config.yaml
train_examples: 26041
targets: ["voice"]
hidden_act: "celu"
depths: [12]
wave_channels: 64
loss: "binary_cross_entropy"
optimizer: "muon"
muon_scale: "match_rms_adamw"
learning_rate: 0.0017
max_steps: 7600
epochs: 18.7
lr_schedule: "wsd_sqrt"
final_lr_fraction: 0
adamw_weight_decay_other_params: 0
Rows from block 8 of a small sound classifier, named by matrix and row number. Each number is 128 + 32 x the weight over its row's rms, rounded and kept within 0 to 255. All counts start at 0. Numbers have three digits each.
After each channel's rows are labels from the 100 clips, of 14976, where the channel reaches its highest value: "top examples" is what is common among them. Only what is clearly more common there than usual is listed. The data: short read English sentences (LibriTTS-R). In brackets: how many of the 100, against the usual share in percent.
# conv: width-5 conv, dilation 2 (model.blocks.8.conv.weight, 320x320x5, each kernel summed), inputs 80-159

conv.62:106113106167124102092108118092123134135103110081136106112143117100148116139130085021144105176149129147150082082179101153146117132174121105096134109156105121113181148075124140176097111100113146142154160140118130147121145133122135131108125111
top examples: voice: male (73 vs 46.1)

conv.171:146127099125110110151103160143119124118140130114112128108115144143104172129102066064174080155095142138095111129129161130140153155114144133095160128129146123096182168064091121130050129144164084129188136182117194174073176141108158209097146133
top examples: voice: male (73 vs 46.1)

conv.106:106137142106162133081096143126121183096121136162139164095104123133118133130088133081076158152205088238139052073117105174113131141105165135153172165097110085112153089187111078138113088191178129145149086121114161119127113158132143172161112126
top examples: voice: male (72 vs 46.1)

conv.37:099098148090103104118101119120182087124115114168119076123129144157192120107158138095168133113182094158120146114128169121175148104125138144086164180156173122165180137062147080126079168189216133114139166154068135134141113086177081102078141159
top examples: voice: male (77 vs 46.1)

conv.253:108082153121141202150118122130053146174163067139147097155151078113133103091071102094180093113074145130102105159107128147105136130163129125113173114140149157108157149082113100121085104059053155127118100150107156145152174135108123155121093115
top examples: voice: male (88 vs 46.1)

conv.18:087162125204117145106132093154093177143100214117145198126077124139078173045009143122083151107071101174103099124124135110113101105180111074133153109080151152132083125136110151145168123125083136102122140108128097168113134103072103096126121093
top examples: voice: male (75 vs 46.1)

conv.280:087150144102123145099191139189108089128150106183160137132124143166060069120137180189064181136131159137208159161141127141150170143127142166185069148149173119162104110163172114106163074137134133100078159115118149113167100110106135070123132090
top examples: voice: female (91 vs 53.9)

conv.313:123103142120124142126170114109108123132158099136142121123087156133159068082028149105064129097112078068139153092129076137109133122115151140138107123083154142099075082168124096128094102146156099128111107107152122119124138087161105115090118116
top examples: voice: female (94 vs 53.9)

conv.207:109118123165132114050189128099140134117131133164137071106148153104139094134206158182152185114178100133077132187136156175132173115102126175136098133108133083133174082154193124095045077113135155124118109110142081075102113124135119124164167140
top examples: voice: male (82 vs 46.1)

conv.173:122093131119133124110136143128141148103093153178167074139104120117077200178109191201138178135150154157176224227160154114156118074087209168135105124146181128170125127134164133099083098117127096161119118113063060102113106114161132052148138102
top examples: voice: female (94 vs 53.9)

conv.168:125103145150136131182091172137150105143151107140081171174150143102125153131125078089184157137122104127099146072127151122108152104142122128107179098119120113151106132177114130150074060182148155170167116156140185178132210167133137180166145146
top examples: voice: male (76 vs 46.1)

conv.31:121060181096103202111139096121113147132138144137164100142156088094130143120176115062201124136110108121124177139103138143170136138167161126136180135115135125119140135102150114131073097036115117135163096137120115102148200125091109171120117173
top examples: voice: male (93 vs 46.1)

conv.188:079209146120167176127147173087172147126154077128111186094118150138118130162050078154072126145106160111109076082158131122097144140116137100110147163090102115133123182113131153178150175188104154160160118131108165174150108167135123144102070126
top examples: voice: male (74 vs 46.1)

conv.286:179138114071122063078170125165174100150149172118066153122114120111164108157182101097140130120208106177169068062157077161158140134092130113127138185097126116094163127164118119105053078168168199150144114125118155142119143126172107126128160120
top examples: voice: male (75 vs 46.1)

conv.317:103100123063098104102188124130072101140128100088127074188114124119122157156079136044140111136129123144165052155139130136101083062120111150055170143144087140085095132063045139121093091112226146119168109119110179120175148145166161112139139145
top examples: voice: female (87 vs 53.9)

conv.238:082093068087131106107133139153082126160109057134133049116049168071117116098141141119177156208092138122113075157143188134162142081155122151131119127118119189105168149124169149118104076093159154184199118147153116112143220120125135171145110117
top examples: voice: female (87 vs 53.9)

conv.43:066111128095090160087159159094083152161119092116063101160093120108138056105113154085159167126109056149155083147108136091165210154159125131131170148148126157136147123169143146123113086090194154181149125160237129149134187145155156108189176143
top examples: voice: female (91 vs 53.9); the word "you" (33 vs 15.1)

conv.71:169149092114160094071080113212119153162141082098116135086151119149156118093155087066202107169186136133094127018130116143078141137145115159123199140135152135118189160104169139148054120054129121149127081133150163125139130080106128172107136150
top examples: voice: male (74 vs 46.1)

conv.82:169077179194109163160141100082149139088137072137193087113171105168168133185107177171140142107170145067149183186132157159178170168083119134170100135117161138163141123184157168103107131136092096053087090123079117106125069121121108130112077138
top examples: voice: female (89 vs 53.9)

conv.151:077185123138161174174160166107080133086127115168186046107155102092116100131079088067070177105142119111082105145137124140104154121113093143093095110129100083119193121085078131165009064103124156128128150127126108077112103139060123107111164136
top examples: voice: male (93 vs 46.1)

conv.25:092102149141127167133159113130139126134132087182135068102179140177196126159169161149110121087105136130144109114126178129206103132081160141110135110145106169144132115125117123132157197186202180107142147137140126125151149111117091125114144074
top examples: voice: male (81 vs 46.1)

conv.297:116125147087124147044139174141085150123155046148120120154131135126183039112192125138132144102131086138178135099109154142151201135128161148153118174145162151172110095113126187113111078108194144103133122170177159135168142139167154169122114148
top examples: voice: female (87 vs 53.9)

conv.52:140140112184113096065083177146100137204149112092077106124107149077087201144167145094138117140094131138098075091117141102107095107088148103071161125110091097098127136121071126135084111145172134102198157125146143163164190135098159175141182170
top examples: voice: male (77 vs 46.1)

conv.153:133095151130163110102160158100099185129146053174069076153098191095062117135089152158111117135111132173082128119104137108135135121147100083088162148195124094135164167136083105121011076099142171173177059177167143117097154159097148123124163151
top examples: voice: male (78 vs 46.1)

conv.252:126090105090149108103133155161079175186136088120111009135143134103137077140160122088143145160160165191111129117127096117098166102146113110065150175150130072100187138081096101163048133117150102163169105152146149128100109124094161121149146134
top examples: voice: male (77 vs 46.1)

conv.308:125087154113148146091111141113089127133138068151126022123172166103094099117128135079179140148159158147128179131112156126115170132113139071105071121109080125122132121101104080078098095090105111096130090126155140132146109142119126115166124141
top examples: voice: female (88 vs 53.9)

conv.134:104127079124163146175142135162085127111129103095094063105128145094145111118055084077185115158140180141139148096092152115136163101129134104063154092109087128105199141054129087122090147131180128121142108159162164077121113150123111172130120138
top examples: voice: female (87 vs 53.9)

conv.75:172156105132099134032067117150117100162173104129124156138139145160124136136178089189084090140110082150158096078105113106152068134083181162156104164114123137116109133156109110146127101103082124133128188144088146118111142112117134104139131109
top examples: voice: female (94 vs 53.9)

conv.86:104107138118184104136184156125091159132144103152103106137051116100121155132066013123163119119162124173094097122138176122131134081129128114137167095152120089121151119082145130123110173114109117130131100138121187108146144175076144141152159108
top examples: voice: female (95 vs 53.9)

conv.235:068157095132059137087108126162133107131123105081116129119105140069176145117158047102188132166151125082073077149167139135127101119102159114117105150115105137104107148076123137129127149066136167153164139161071087115171213128110148148098122112
top examples: voice: female (88 vs 53.9)

conv.172:085129155083151211255151126165144140112132205090089196146158146084149107122116086129086101093119107103099114157100118146072130099164115174097141114180096117117105137188086118143103180213215147171152163134172151196113152137153169130122181143
top examples: voice: male (75 vs 46.1)

conv.129:157136133092125138136056163158157126156155078079122129113202184158096126118135110118151098132130129067125175149119142100098065119127115135125155097155141092097124170138087133085112146115163072125124148144153179135177178162156158129140128156
top examples: voice: female (89 vs 53.9)

conv.147:156137174125105114120153172090065126136143028145107096162115135089120148132076155112166163129130150183107107061149206138156107160159141076101171137128134093132134117101115157085022113074104137127126080166126118100133147139128142137152148170
top examples: voice: male (92 vs 46.1)

conv.217:114163138139105154074113132098134155121139116124150082133112074113159129114169114161117127174134133112099122242161123163154141134095165113139075168121114109117097169148152114099109117088080061119149136138145069088140161112160128098163175115
top examples: voice: female (81 vs 53.9)

conv.115:178128104129139139106151083110132132113138133173125069138152125158071112134177128182161114130134165197100172001111142147097158181157118153103170160141111132122164140139147121132085120105184089164127120127165159132143141119125139160135145123
top examples: voice: male (76 vs 46.1)

conv.21:081061212135126131090238148251102126106166072152118000131124128154171139161103117093121128158160120149127103135176122154138089131122156201100140126121138114148150131080162086145120143235176141167131116124075125093121111114119112132111110064
top examples: voice: male (74 vs 46.1)

conv.254:171066152087162100134088153119112179184100145111165097165189133149149123197077147122204112123163141128088184207113117144082100094088131175116100110149107048122197117133075147119143097129139098179126105138181144108126089171139168123096132130
top examples: voice: male (77 vs 46.1)

conv.268:095089145044133164151184116188028124178125113123113128115153098100178059089139106091162072136120050079108087096119098142162114140149131103124132155115154180116113108167103093091124154172112116136148138131109095104099133132135148113097103174
top examples: voice: male (73 vs 46.1)

conv.92:129110152110141140154198155110090168129124001133108055128109151101141093105162099129121091127124106115106121123088127108181125112167117110129193146213159111099151131130087107119047076156126172222132134172146165134153149147113139118155173175
top examples: voice: male (76 vs 46.1)

conv.59:077100146142133127135187161106145205161096133135194059133120156080100067116169057121077190137076084132091154203152141148133177109137098090131068150157112146141140157057138170092067069146189120209165110159164158137111127122121137154135152095
top examples: voice: female (93 vs 53.9)

conv.148:132149132176108187130168134040143173125122103151115122107141139126166110113156207176094177157116098146073149225118125122087193169143084092113139130122137104165140101085170097119095103133144186149164116133169166119064145133108122147149168103
top examples: voice: female (95 vs 53.9)

conv.279:177142147182118124121134132094107133145112153140166161118123112155123139157073111215193110148075107074122206206112143125137088130104122063129122144078138133138155141163129107122122120089066000153124153114087135111133105146123123118122107128
top examples: voice: female (81 vs 53.9)

conv.49:086172131141130159043182129094071128130159103104106166135108167104086167134058095133116157163154124120127093172150135080130202131136150134125148132113112146116137169126094098121097092113161100117182122144173153146129161139097111066129118115
top examples: voice: female (86 vs 53.9)

conv.32:105155097073146105089052135126135170163131033137048093112111098129125154161116148115124142121100135142151090037122134159165100185111184121087133140119109151083100110191085114145111062094144108194147104134131169118149115123140156192151105117
top examples: voice: female (87 vs 53.9)

conv.223:075092074095152047034129146158159093096111117089108107117158142061171130199149086105200105169142189108112159133136102120089170107125108136096119138200115065129190175105122132183157169102153158113088145132131113134110154132104133133130147122
top examples: voice: male (76 vs 46.1)

conv.155:152117128125122109103143156094125184107076140107123092098092141136074144110124139155004157139116169151096131160138109152145147130080121120173086140131095126097125153094158107121111140065138147128113088166116099082106109120146139141125101137
top examples: voice: female (82 vs 53.9)

conv.36:098071142129093126084190132155137155146091128122189078107090093095128150148110110079174135145113114120117155148136125134130114146171097157121146144149151129149132149094081118122021075103105068119168092190104135092118166146073120180147107171
top examples: the word "you" (33 vs 15.1)

conv.131:179121140087172110106076125125121128151126096167175070126175151145100095124096144146105133111142079108160157098095125106135128140129132136142122107136158126163122105245147085097101140144142185109135099149121127114157144136145119086177106172
top examples: voice: female (93 vs 53.9)

conv.95:086168138113179140080087106188049148134122073076162147127087155124162108102073088094065124123119142037115179087122131105173081112122136109123166184168138118124128121135114092148063000153061086105151084150112121085096126148103146140143087109
top examples: voice: male (98 vs 46.1)

conv.233:135112119088100059062111113176150165154108087163110093129125134138192124169204154144163141133239148127182126073128173163137129123136126221097135159176124141108190119155110111149073134163146109192135131123125128113136083145134145166151155115
top examples: voice: male (80 vs 46.1)

conv.271:110107131089151161131121142096060092176175140105054103204229118133147078127170101098238092118172161124112121067088142126152156137119131137141114122152104118103132135141114102133101100067095053203169107136197140130089159130149132112148125156
top examples: voice: male (82 vs 46.1)

conv.198:141108195078096180208162094140099181127133094177128107121160151121224093150174139116102139051166086123123116129065106124158124099186120141127098146117101155154105093115153108132133145222126194113117177130098091104101120079131124099118130138
top examples: voice: male (72 vs 46.1)

conv.38:163060129089143107031118129114133160125110095101108029101184164154106145124202151096204102150083114097108187101080143103091189139073162110117155157108133123136160126134117092125109117016148036178123130154161114107103110130104171149132116137
top examples: voice: male (85 vs 46.1)

conv.197:170124112123107114169142170094163176124147087071057103148115123149102124108178155108162118181154127070108130102120113137120122115144105105124158134126156121119198143084111129145038121017060101131170096113106151079128132134108127119106137130
top examples: voice: male (97 vs 46.1)

conv.78:194140143085144117068093120166111135168126048142129109139135116140145085127114110063208112115124184108103115083121125135100119156130162148125150197110149107126136145133127088147061084069134149158138043153146130120113164087113117181131143140
top examples: voice: male (73 vs 46.1)

conv.90:204129110117111134067123178173145124174168136109117161136151104157225215115127157101212099159193206138135118115140063148082109115091154074128182154105121067092177133136062053199090180123117155091152150131148185119115142118138132167142137115
top examples: voice: male (72 vs 46.1)

conv.88:029107155171116190134158152084095106130107090178127125101090151110099136073122113126156170155100127141083110148105152090162140065146093149119159119126125097195151143136161161174115151013136164167132115119076028100097122126065136061111119101
top examples: voice: female (98 vs 53.9)

conv.158:111153077138110086052132108102182074118130122115136187087067141129146179169057121147127098150113190168089142126136105154084139104169139143138182082153145168120118134153120144176195132126115135120112132061124115182116112108136150141084162065
top examples: voice: male (73 vs 46.1)

conv.180:159177112073110157173092113130100126155097144095035164118153054150179071156141086092175097103150143088105082141131071162163150121155122143140136118128120186135144104079174149173163164215138086136129174079134139172114171117120153124110120134
top examples: voice: male (75 vs 46.1)

conv.124:100153096120136110129100148135109100117141121113117073124149138077123143136093102138176164137068124123089082127121152128085131132185136090126164096102143150144163097141110150125085068110145126123103116124103200100108074146157138156126153135
top examples: voice: female (81 vs 53.9)

conv.77:176142118110128150133099093109160185134103134148194122129149115189058163154103118242135174132122183098086255255140140110106138128109116134175045100134181132186163140123165126128134118093101102123117118120076086136088106120074094077112099099
top examples: voice: female (83 vs 53.9)

conv.202:171135119086119119102116092121091134169118076119088044104121109144108076114230119119092149125116128114135126041139140135237117151095142144161099126089144167147105124140144115056133139132155088170161140134119137111179131124108128136125126127
top examples: voice: female (94 vs 53.9)

conv.248:195054131124202173129107182112095143190163094146180018163148136115115101120115098105218072147093166133059170090126148116104114125133137119097145131151104131086158147071125118114049164104086054147183094154108153121146167126152124125115153134
top examples: voice: male (75 vs 46.1)

conv.35:126103165076108137070154155247115198150099076153097062144111149153108150150097111052171136147124160113119103072097181141142149120092145165126178126118167147119145135069103151073105131097147068183135130172165159159194137141117125170141138158
top examples: voice: male (72 vs 46.1)

conv.144:127134132121145097092152165194091170125131082191099070121099138121083128070154128103135123142134134146066095096155124153129160144146124134091184164115157162151186112104123128089035105071114116162166078197108187107126148122148138209106124141
top examples: voice: male (72 vs 46.1)

conv.236:053149149107101141143123115154094113145121234125097175067185100067164032124167105088142136150124153073117055139146121139165164149157178163143126159102141221132178134104114115157144213171176072102147140166102146112078183119104149139113042171
top examples: voice: male (76 vs 46.1)

conv.262:138104072181125157138093099087142047120139149099069107123194139120209072094208137118128096160167123094106084086156141136177099126133097097150081145157165156133139097111109057130177180205098166134183121154127156131134152109153156118114127112
top examples: voice: male (77 vs 46.1)

conv.199:102124109134120050119147173164117097136075112136218127138058173085094141123118146150115100149121099128128172181158067115194175110112052186087133129181139147116132105124159093078125142095134114161142156134109172112223113098153135200108149114
top examples: voice: female (90 vs 53.9)

conv.41:015095111148141118140126132169095113136162117097118092104105177132100050117174094112045103100091083180182103044088081074099187122098132139112167082134137144097142124160140106108115109227161196057119103102131152156134152139108157140161134113
top examples: voice: male (80 vs 46.1)

conv.34:080103173117117194129152112130133067124179105121203124106102075144098111135059130109114131137103095098088167121105116138101177071104171102181076127150154095153108093155133097116134111125093094110140107155137123124171142130157115144136163140
top examples: voice: female (95 vs 53.9)

conv.126:112130170135149136122160119129134113068143097141187074153152163127135137114172146216011128113152098108168153090153087112145135100106147192141096119135126119104115095209111186087153175126120169112147122114130086137158140158179116135120107133
top examples: voice: female (95 vs 53.9)

conv.178:131111110176089128116174108137150088108128181133144158130152148161144131181176195177148173117147134175192197155104178157155184162081135133161090119124191159163157159203204125089149130130149119076097137079102099124126169077083096094126090097
top examples: voice: female (84 vs 53.9)

conv.222:143111096121123087120139134144125112162117074099114112162120143106130151139104103133252123146152179137143175158093191108104170120110123130102162146160109086142226186162119082165086148072174125116122165118164142107123139150128130098154136127
top examples: voice: male (79 vs 46.1)

conv.303:172139091167099157099120114186080067108146099092180070094091126154124126198116149066146102172129190112106136143133132156140079153135135147131085158144117123135173166207142101160072086032089092156121087138097128113116132084128109106093067130
top examples: voice: male (93 vs 46.1)

conv.285:139079136053154136101107140132056147175135061141147074123142096112177101102153087097178113126124152134100131139133129134118114110173099099094165115111124133126150139107142138145002141077107142092135124153135152103139183120151138132095154147
top examples: voice: male (92 vs 46.1)

conv.107:145101114065210097080181107097073163127116124088070170123153147133184121135111169174100079120145157085138136165131099138102097105115110104070180152098127153143105147136092126148100124110133104102134124134134068129163116126169101129178101124
top examples: voice: male (97 vs 46.1)

conv.70:160109105137115081116144053102091135092148121113118084122160131139127105126208185164072114088132163109172180130112091091113153170112117133106121116129193132116117110185167146100112140203182067129101064096132144099140142089155111120135110132
top examples: voice: female (86 vs 53.9)

conv.290:138103152110133142109194139145079187167126140145142016109112060090127153076151116115127066120143172140164061121140115143112106098111101104043098155095091073076136115058020113123075112075112171140137137182122078100210147141145134144149126144
top examples: voice: female (97 vs 53.9)

conv.39:100112058120122104134094166174079185126151048115040075128091139102108126145118095057146122157109116145091080102108124104126125132136095085142122124127141190069148178104100154135124151158123082136141124161150189143121127153150152212136175137
top examples: voice: male (72 vs 46.1)

conv.116:109028133085157123169144121178077182113144218107109206130152155113124158160101084126139128127101114073131145157141121186136139090098125192111173168083096076080122101123082083056131117118142101110134189167090136102146156126178117152092113164
top examples: voice: male (98 vs 46.1)

conv.186:151117141181135136031165177082171156147116079187108084110099156131056142136078121184044125158075140140148086148175112129170104131103150155096144151127148139150140150105097145196057118125071135121161082114112138135166126139108098110140037128
top examples: voice: male (85 vs 46.1)

conv.22:070126148083175173107135159131106114119146085118150106134154088171107123140104124145113188120093081139071155147074120134131166086150177111170112134126129091151150092118127121124095071111154124107119072113171101112117113148140144141146116151
top examples: voice: female (89 vs 53.9)