config = dict(
    model='sound classifier',
    dataset='short read English sentences (LibriTTS-R)',
    train_examples=26041,
    gain_aug_db=10,
    input='waveform_16khz',
    targets=['voice'],
    num_classes=2,
    arch='tdnn',
    norm='groupnorm',
    activation='celu',
    weight_standardization=False,
    channel_attention='eca',
    depths=[12],
    kernel_size=5,
    wave_channels=64,
    wave_strides=[5, 4, 4, 2],
    widths=[320],
    label_smoothing=0.1,
    loss='binary_cross_entropy',
    init='torch_default',
    optimizer='muon',
    muon_scale='match_rms_adamw',
    lr=0.0017,
    momentum=0.85,
    nesterov=False,
    orthogonalizer='newton_schulz_5',
    adamw_lr_other_params=0.00086,
    steps=7600,
    batch_size=64,
    epochs=18.7,
    lr_schedule='wsd_sqrt',
    decay_fraction=0.4,
    final_lr_fraction=0,
    warmup_steps=150,
    weight_decay=0.08,
    adamw_weight_decay_other_params=0,
)
Rows from block 3 of a small sound classifier, named by matrix and row number. Each number is 128 + 24 x the weight over its row's rms, rounded and kept within 0 to 255. All counts start at 0. Numbers have three digits each.
After each channel's rows are labels from the 100 clips, of 14976, where the channel reaches its highest value: "top examples" is what is common among them. Only what is clearly more common there than usual is listed. The data: short read English sentences (LibriTTS-R).
# conv: pointwise conv (model.blocks.3.conv.weight, 320x320x1), inputs 214-319

conv.64:128201125120180108117156119125102140138136126138104128100080122144126128155166132174120131141118126127126128161129150145139118109132146125132171121148143104103118160109144115099078085163149117129143139134099140147126107149098110116134144120137150132115154139126092137129129143127168135202080211126156096131133117157095
top examples: voice: female

conv.77:134165138113130137164144159140101144126113120113129124158128100177180112130176142106128120128076130124113203113140135141091116103124147134093123119148141085142158174104120140137119110144122146155187156138139147125127100116085137157107163161087112121141122134152117148111094110123187144161106122139116139162108114142126
top examples: voice: male

conv.18:124143139118162149109177154144142136124143115151152130127151158094160114100123111145128179121117145128122109127158123150155124145144145120146173104138135129130120159080158129134119148090146133144111151165138120158108094110103144120162114153124140139147145167128118130105126127141120132143117139093149153065138119111123
top examples: voice: male

conv.282:103154115126099117124136157117120149116177145105126158133163170142121154081151120128146143139151125079173137128117145138127138181150169135113107115154167129116161153103126098109145122169129117130122151184129139132104131146115124099141157150155153130110146161112084078105124107110145132166093142168090169110139120087132
top examples: voice: female

conv.126:084201115113149170129156136109122152114127161157135200145103143165124121162126154114103111160113192121135172128146169084125132139108113092129121143111124118122158107106179116083110131145148159104162094128121113155145109154147092119141192165119127120106094113103138112114129109153131115115141156113140093085100100124151
top examples: voice: female

conv.67:093115096127127162119155107136112131109077105103141111091123085156104106077137143113125119148127138123159093157115157123091185143171142165118125098137119120120161141118105108120089101138137106072140133179142107127155123109130097107131139133110168129103144166133129119108143120087133142202137173134096123132151119141133
top examples: voice: female

conv.37:168153121119132117168137147118160215116131145149135131140142146086157139108162144116106170134131158161108154117127111122158106140117114124092108112123117087120118108113160141112108148085137148105125101141134090147161167126144071121139115146123115155099187148125131120147158113152124133135117160143092122112143115112142
top examples: voice: male

conv.44:114110143113155135146138141069095130115166135166098120141187117124117152147149106123116120132098170077126116139143154147103131150149088125079153131134141101083074093084110102121104090095130121122115131142120117127106097126137123091135129100110121146088131122168155098113139122134124136143167093133135115153175222134136
top examples: voice: male

conv.111:148146113139099105109100135140139129139169156159138090075105110134125125138160131157172095137148104178190122148110108147131158127180117204141093157124135091154094107093096123111131112122128128128121145156192158172134145145138104127141165144203152142160178185133093098103130127088134103145158103142120114117128127117115
top examples: voice: female

conv.20:135106127123130121117154109109122119167140098114103154048094133090140129109141075103175142105167103088127129161163124128134144114130119105119145155152151124119151116169144170096126158151120141122139135129153128145130106105096119137143148114091139135132131119131126114121130132112149143146130176081098122129152144100104
top examples: voice: female

conv.63:143138127152138125153110116138121144164099164120148160150130152110143084120129128133109076135164144119171143125111151117163112156135169118175117129144131143163128096141131141137162153182110120070111142096156106098144111115087113150147155135096171135137153137136163053128106121152164141124118128113153120114129104130139
top examples: voice: male

conv.227:144115120106153140139116135129131150109123114131125104114122133217133101128138080103115111138105129123085137075091098103098159128114109200146114145088124128138142151163117093084169126112143136108136087107097131142130113128088115126128117126168168105163102114153116155172170164130139082145166102142112098107124105092124
top examples: voice: female

conv.236:134139112170091113153142125122101174109143127130119154147127143085138089108139112129101138097100086161130141066150118146172109179105129131073121141168106163134129150127155105123141142175136144068145094141156130159119141138101180147123134096115093138159160102130129109123176143145102131136134115131079116119133146155091
top examples: voice: male

conv.173:145171123126133135110124124132151111140166140147142128114129142163093151120153140137142153134144114120111147120127152149104134150100159097160102095144115110094100153160118125131146157114125150139139159141129107130130150101172125115125131103103119091070093121096116107146141103154122129175125144149125138096114124128112
top examples: voice: female

conv.259:112139114154115113109138141133134120143145141148123132152137127151137139127151093164128085123119119105146121131074132081200123086110094140094130125128130115101140134104108112148129131173165090132155158119124147092140099149124113142127172119121112114126093071148087077158130119135121129129153138105128128117131139147103
top examples: voice: female

conv.90:121104115152088139133186108170108138138120146135148159172147111114167129148174110129108105161118140078070132074151120203137111112133114125175152140144140109130124148103161143068124128137124165109151144154101162125135110143141199119110143134107102126127134137145085109110090113130124105108101115129079149156108099100112
top examples: voice: male

conv.238:117172141130102117126100165141133105132126113118129136112091125191106119136179112145104096125143117126118134128126164108107145127075091142135127106112150152096141158124149123150122148117151103136153118134124151107137129110187151107063136100142142130146174137141131128133123120117181132213132160114102140097150103105149
top examples: voice: female

conv.183:116160121144142103089106129126121135116159105185127140176136146130086131143143124103144119146103121157098160113150148148144150136124116105218084096113124141156139160113142126069086159150143111174115128167144164114131114082143114092127131140133120088123155114111122134141116129164140107077104161100107130059118150145141
top examples: voice: male

conv.185:123110146071070154129119108124106093125149075150124079105089127088131150120155149094121081111141129118091145105078092095082103107177130109132171105081116102142154115118100130149125154109116182147058163144125131129112108137109168097089102125099129137135110115144125140101134114111156123125145107120091134138154111138136
top examples: voice: male

conv.143:095132120127139161154130126102122111156114097147136107123139139129087129147180121129111103128137140171149153120115126133069116150141153162146128163136112129127120117116150100155144137104136128085118170134125134115141154139145138140114155118093153110159141087068093095089111112141089122111099106135189159119102130135103
top examples: voice: female

conv.161:096148124112111127114127122092128122118137148140096096102138128137105117129141100173142133154161083147124114142144099149094154140107107155123124144113116143163200154197119131188090143136123150150144135140103144145139117115165161132165098129162110132136103082126099126142138159100098107163118133073156099110114117076123
top examples: voice: female

conv.85:089127121148136183121143120202115112136085142147120129107124145167146096109086107133140136161107152136159135150215137142101121115136158128169158103115138152138138144144106139112113161091124115122127098139123133160113165144120088132157119113129086104135117110097142131113115149145130152120083097136119149126157091156137
top examples: voice: male

conv.260:077125108119145124144119164144097125120119159112100105115118130174108096084142119122147112110157151150123117139114140094092095105095164133098143113091143120154147120083127094088169127086141137144123101137143144117133156140149091120113127120126142100203138126121103144096128152073116131121134098113119113111138150123132
top examples: voice: female

conv.196:106122134097074116132128167131135086129161064097142115138129122082140091109126135113077105110136134101166133136068152088102146110126106157106118133142134135120158119143110117191177139139112136143089137125120137111115157117137089116111145093086124122109116142125129106117126117123124117094144105133105133115128121134162
top examples: voice: male

conv.267:136154183085137134164154099105105120138120164114147140076131126173123169096129131138106107167093127094162103106125132164135120091126139137135138153122106129115133113119110159121150128146121108099134140097155111091130134159090114124104166161103143113155083125143164096117131100128114120118132128154124102126150110114103
top examples: voice: female

conv.155:105119094116101173137128121129112140119153081111141133171137136089139115151146126121112092150105135121126148171143137163127138108163167138125128091112149137124136121154141101185139123113127136108139180052135162160175084159120113139089084119117121134115159144144118129096118159110154097135152135132155160104130161076129
top examples: voice: male

conv.275:125115128127132115156173163148112178149161125093094119157160140099132141138128133178165142129164158126141130146108126176138143105115130136101144117155137113109127107150133084176141131082116103137124109100125124105121129118156085105084128151149126113107147110135135144121135144130124114154199121114082223095115171124157
top examples: voice: male

conv.299:096155122138137132111109103161161126129130110161104153113104111189121085077117134122124151136125075126129153114176174179142150143123134085143116141132088110115117105147163164148119134198104132137109150116135119081181114137125150102156135134130134118123151107123145132099147123103167158166129138105111110125150081110117
top examples: voice: female

conv.221:109105087102129094116074096132117099129110118075084117130156115177106135134130109136146160171138139138146119157174146116143111128093102094132057140165135176091155152125107157146127125101145127158159110123141138135123139137143130114137099146159148120155110139117115086153137150185148137137156119126099131095112107156128
top examples: voice: male

conv.140:119135087123074152095160131140135133104151141147159156150126131153140150107130166101119149164139104118132118131079157116137101124111110124107161122130138129144125148110107111147119110165105128129097147113114116127163160104100163127136127117136131111169113146105092125104150136156148133182139133105154144148109162094115
top examples: voice: female

conv.257:151176155099181119134153129107128146103114159146123145139139165120114148139159086171099119110150157162121127102121090099148125087155162140130142133124148138172111101128135097132059145099153118144119142105139075147108115102130124091144123108166125108122097101154137135156106124126126116121173120158115137100124105114143
top examples: voice: female

conv.244:132137145130056096129134155178090141105138151083174148146127076095097127074129107195146132122105112182133151138116104130113118090125112123074151139134122137118153169143097138085102132128127143106108117155138126076167152103157167142164135104116154127104098126139134151142137119077153146146153167127135147131116153116091
top examples: voice: male

conv.6:130176150152102125142114124110143133117107153114143115124139093121130117131119128139115113118151153118147132126091093118130129143102134147092162164121122118117120095135099160118187118164139105104121099142125133110163145128120119108111128080132131057114095138164171153133142147091151102110147142142146091077154160112164
top examples: voice: female

conv.280:105144095151144132123114122150149156120097168119118124128146112132148125104130136139098066153133156137193143134119110127166124145132131107106152128102122124146134152110096129134126110180148111143130113140130145105146168116121097108135144171111163093123136181130106111124145118106132132196163140083146096121140135108132
top examples: voice: female

conv.218:142166118090118107122168156118142130175152211142137145128123123129135160123135136102122133151125131129103117124103120138116117096138095099125173123095116145141138153101128111157117134167116102122141148120129123098113105086093147078158106104122136124126123137144127159134129126125156124166141144130190104096119137160075
top examples: voice: female

conv.105:128135154155157128131097153119122126088102154100129120134127113122098135145155132094142208182163131128145120104159111097156121104161120168133130121122151155134124131173152124085169114170141140139117094160146157069147151149084155152141116160135128154162125128111115106126115179113090147104155103081103059121157109160113
top examples: voice: male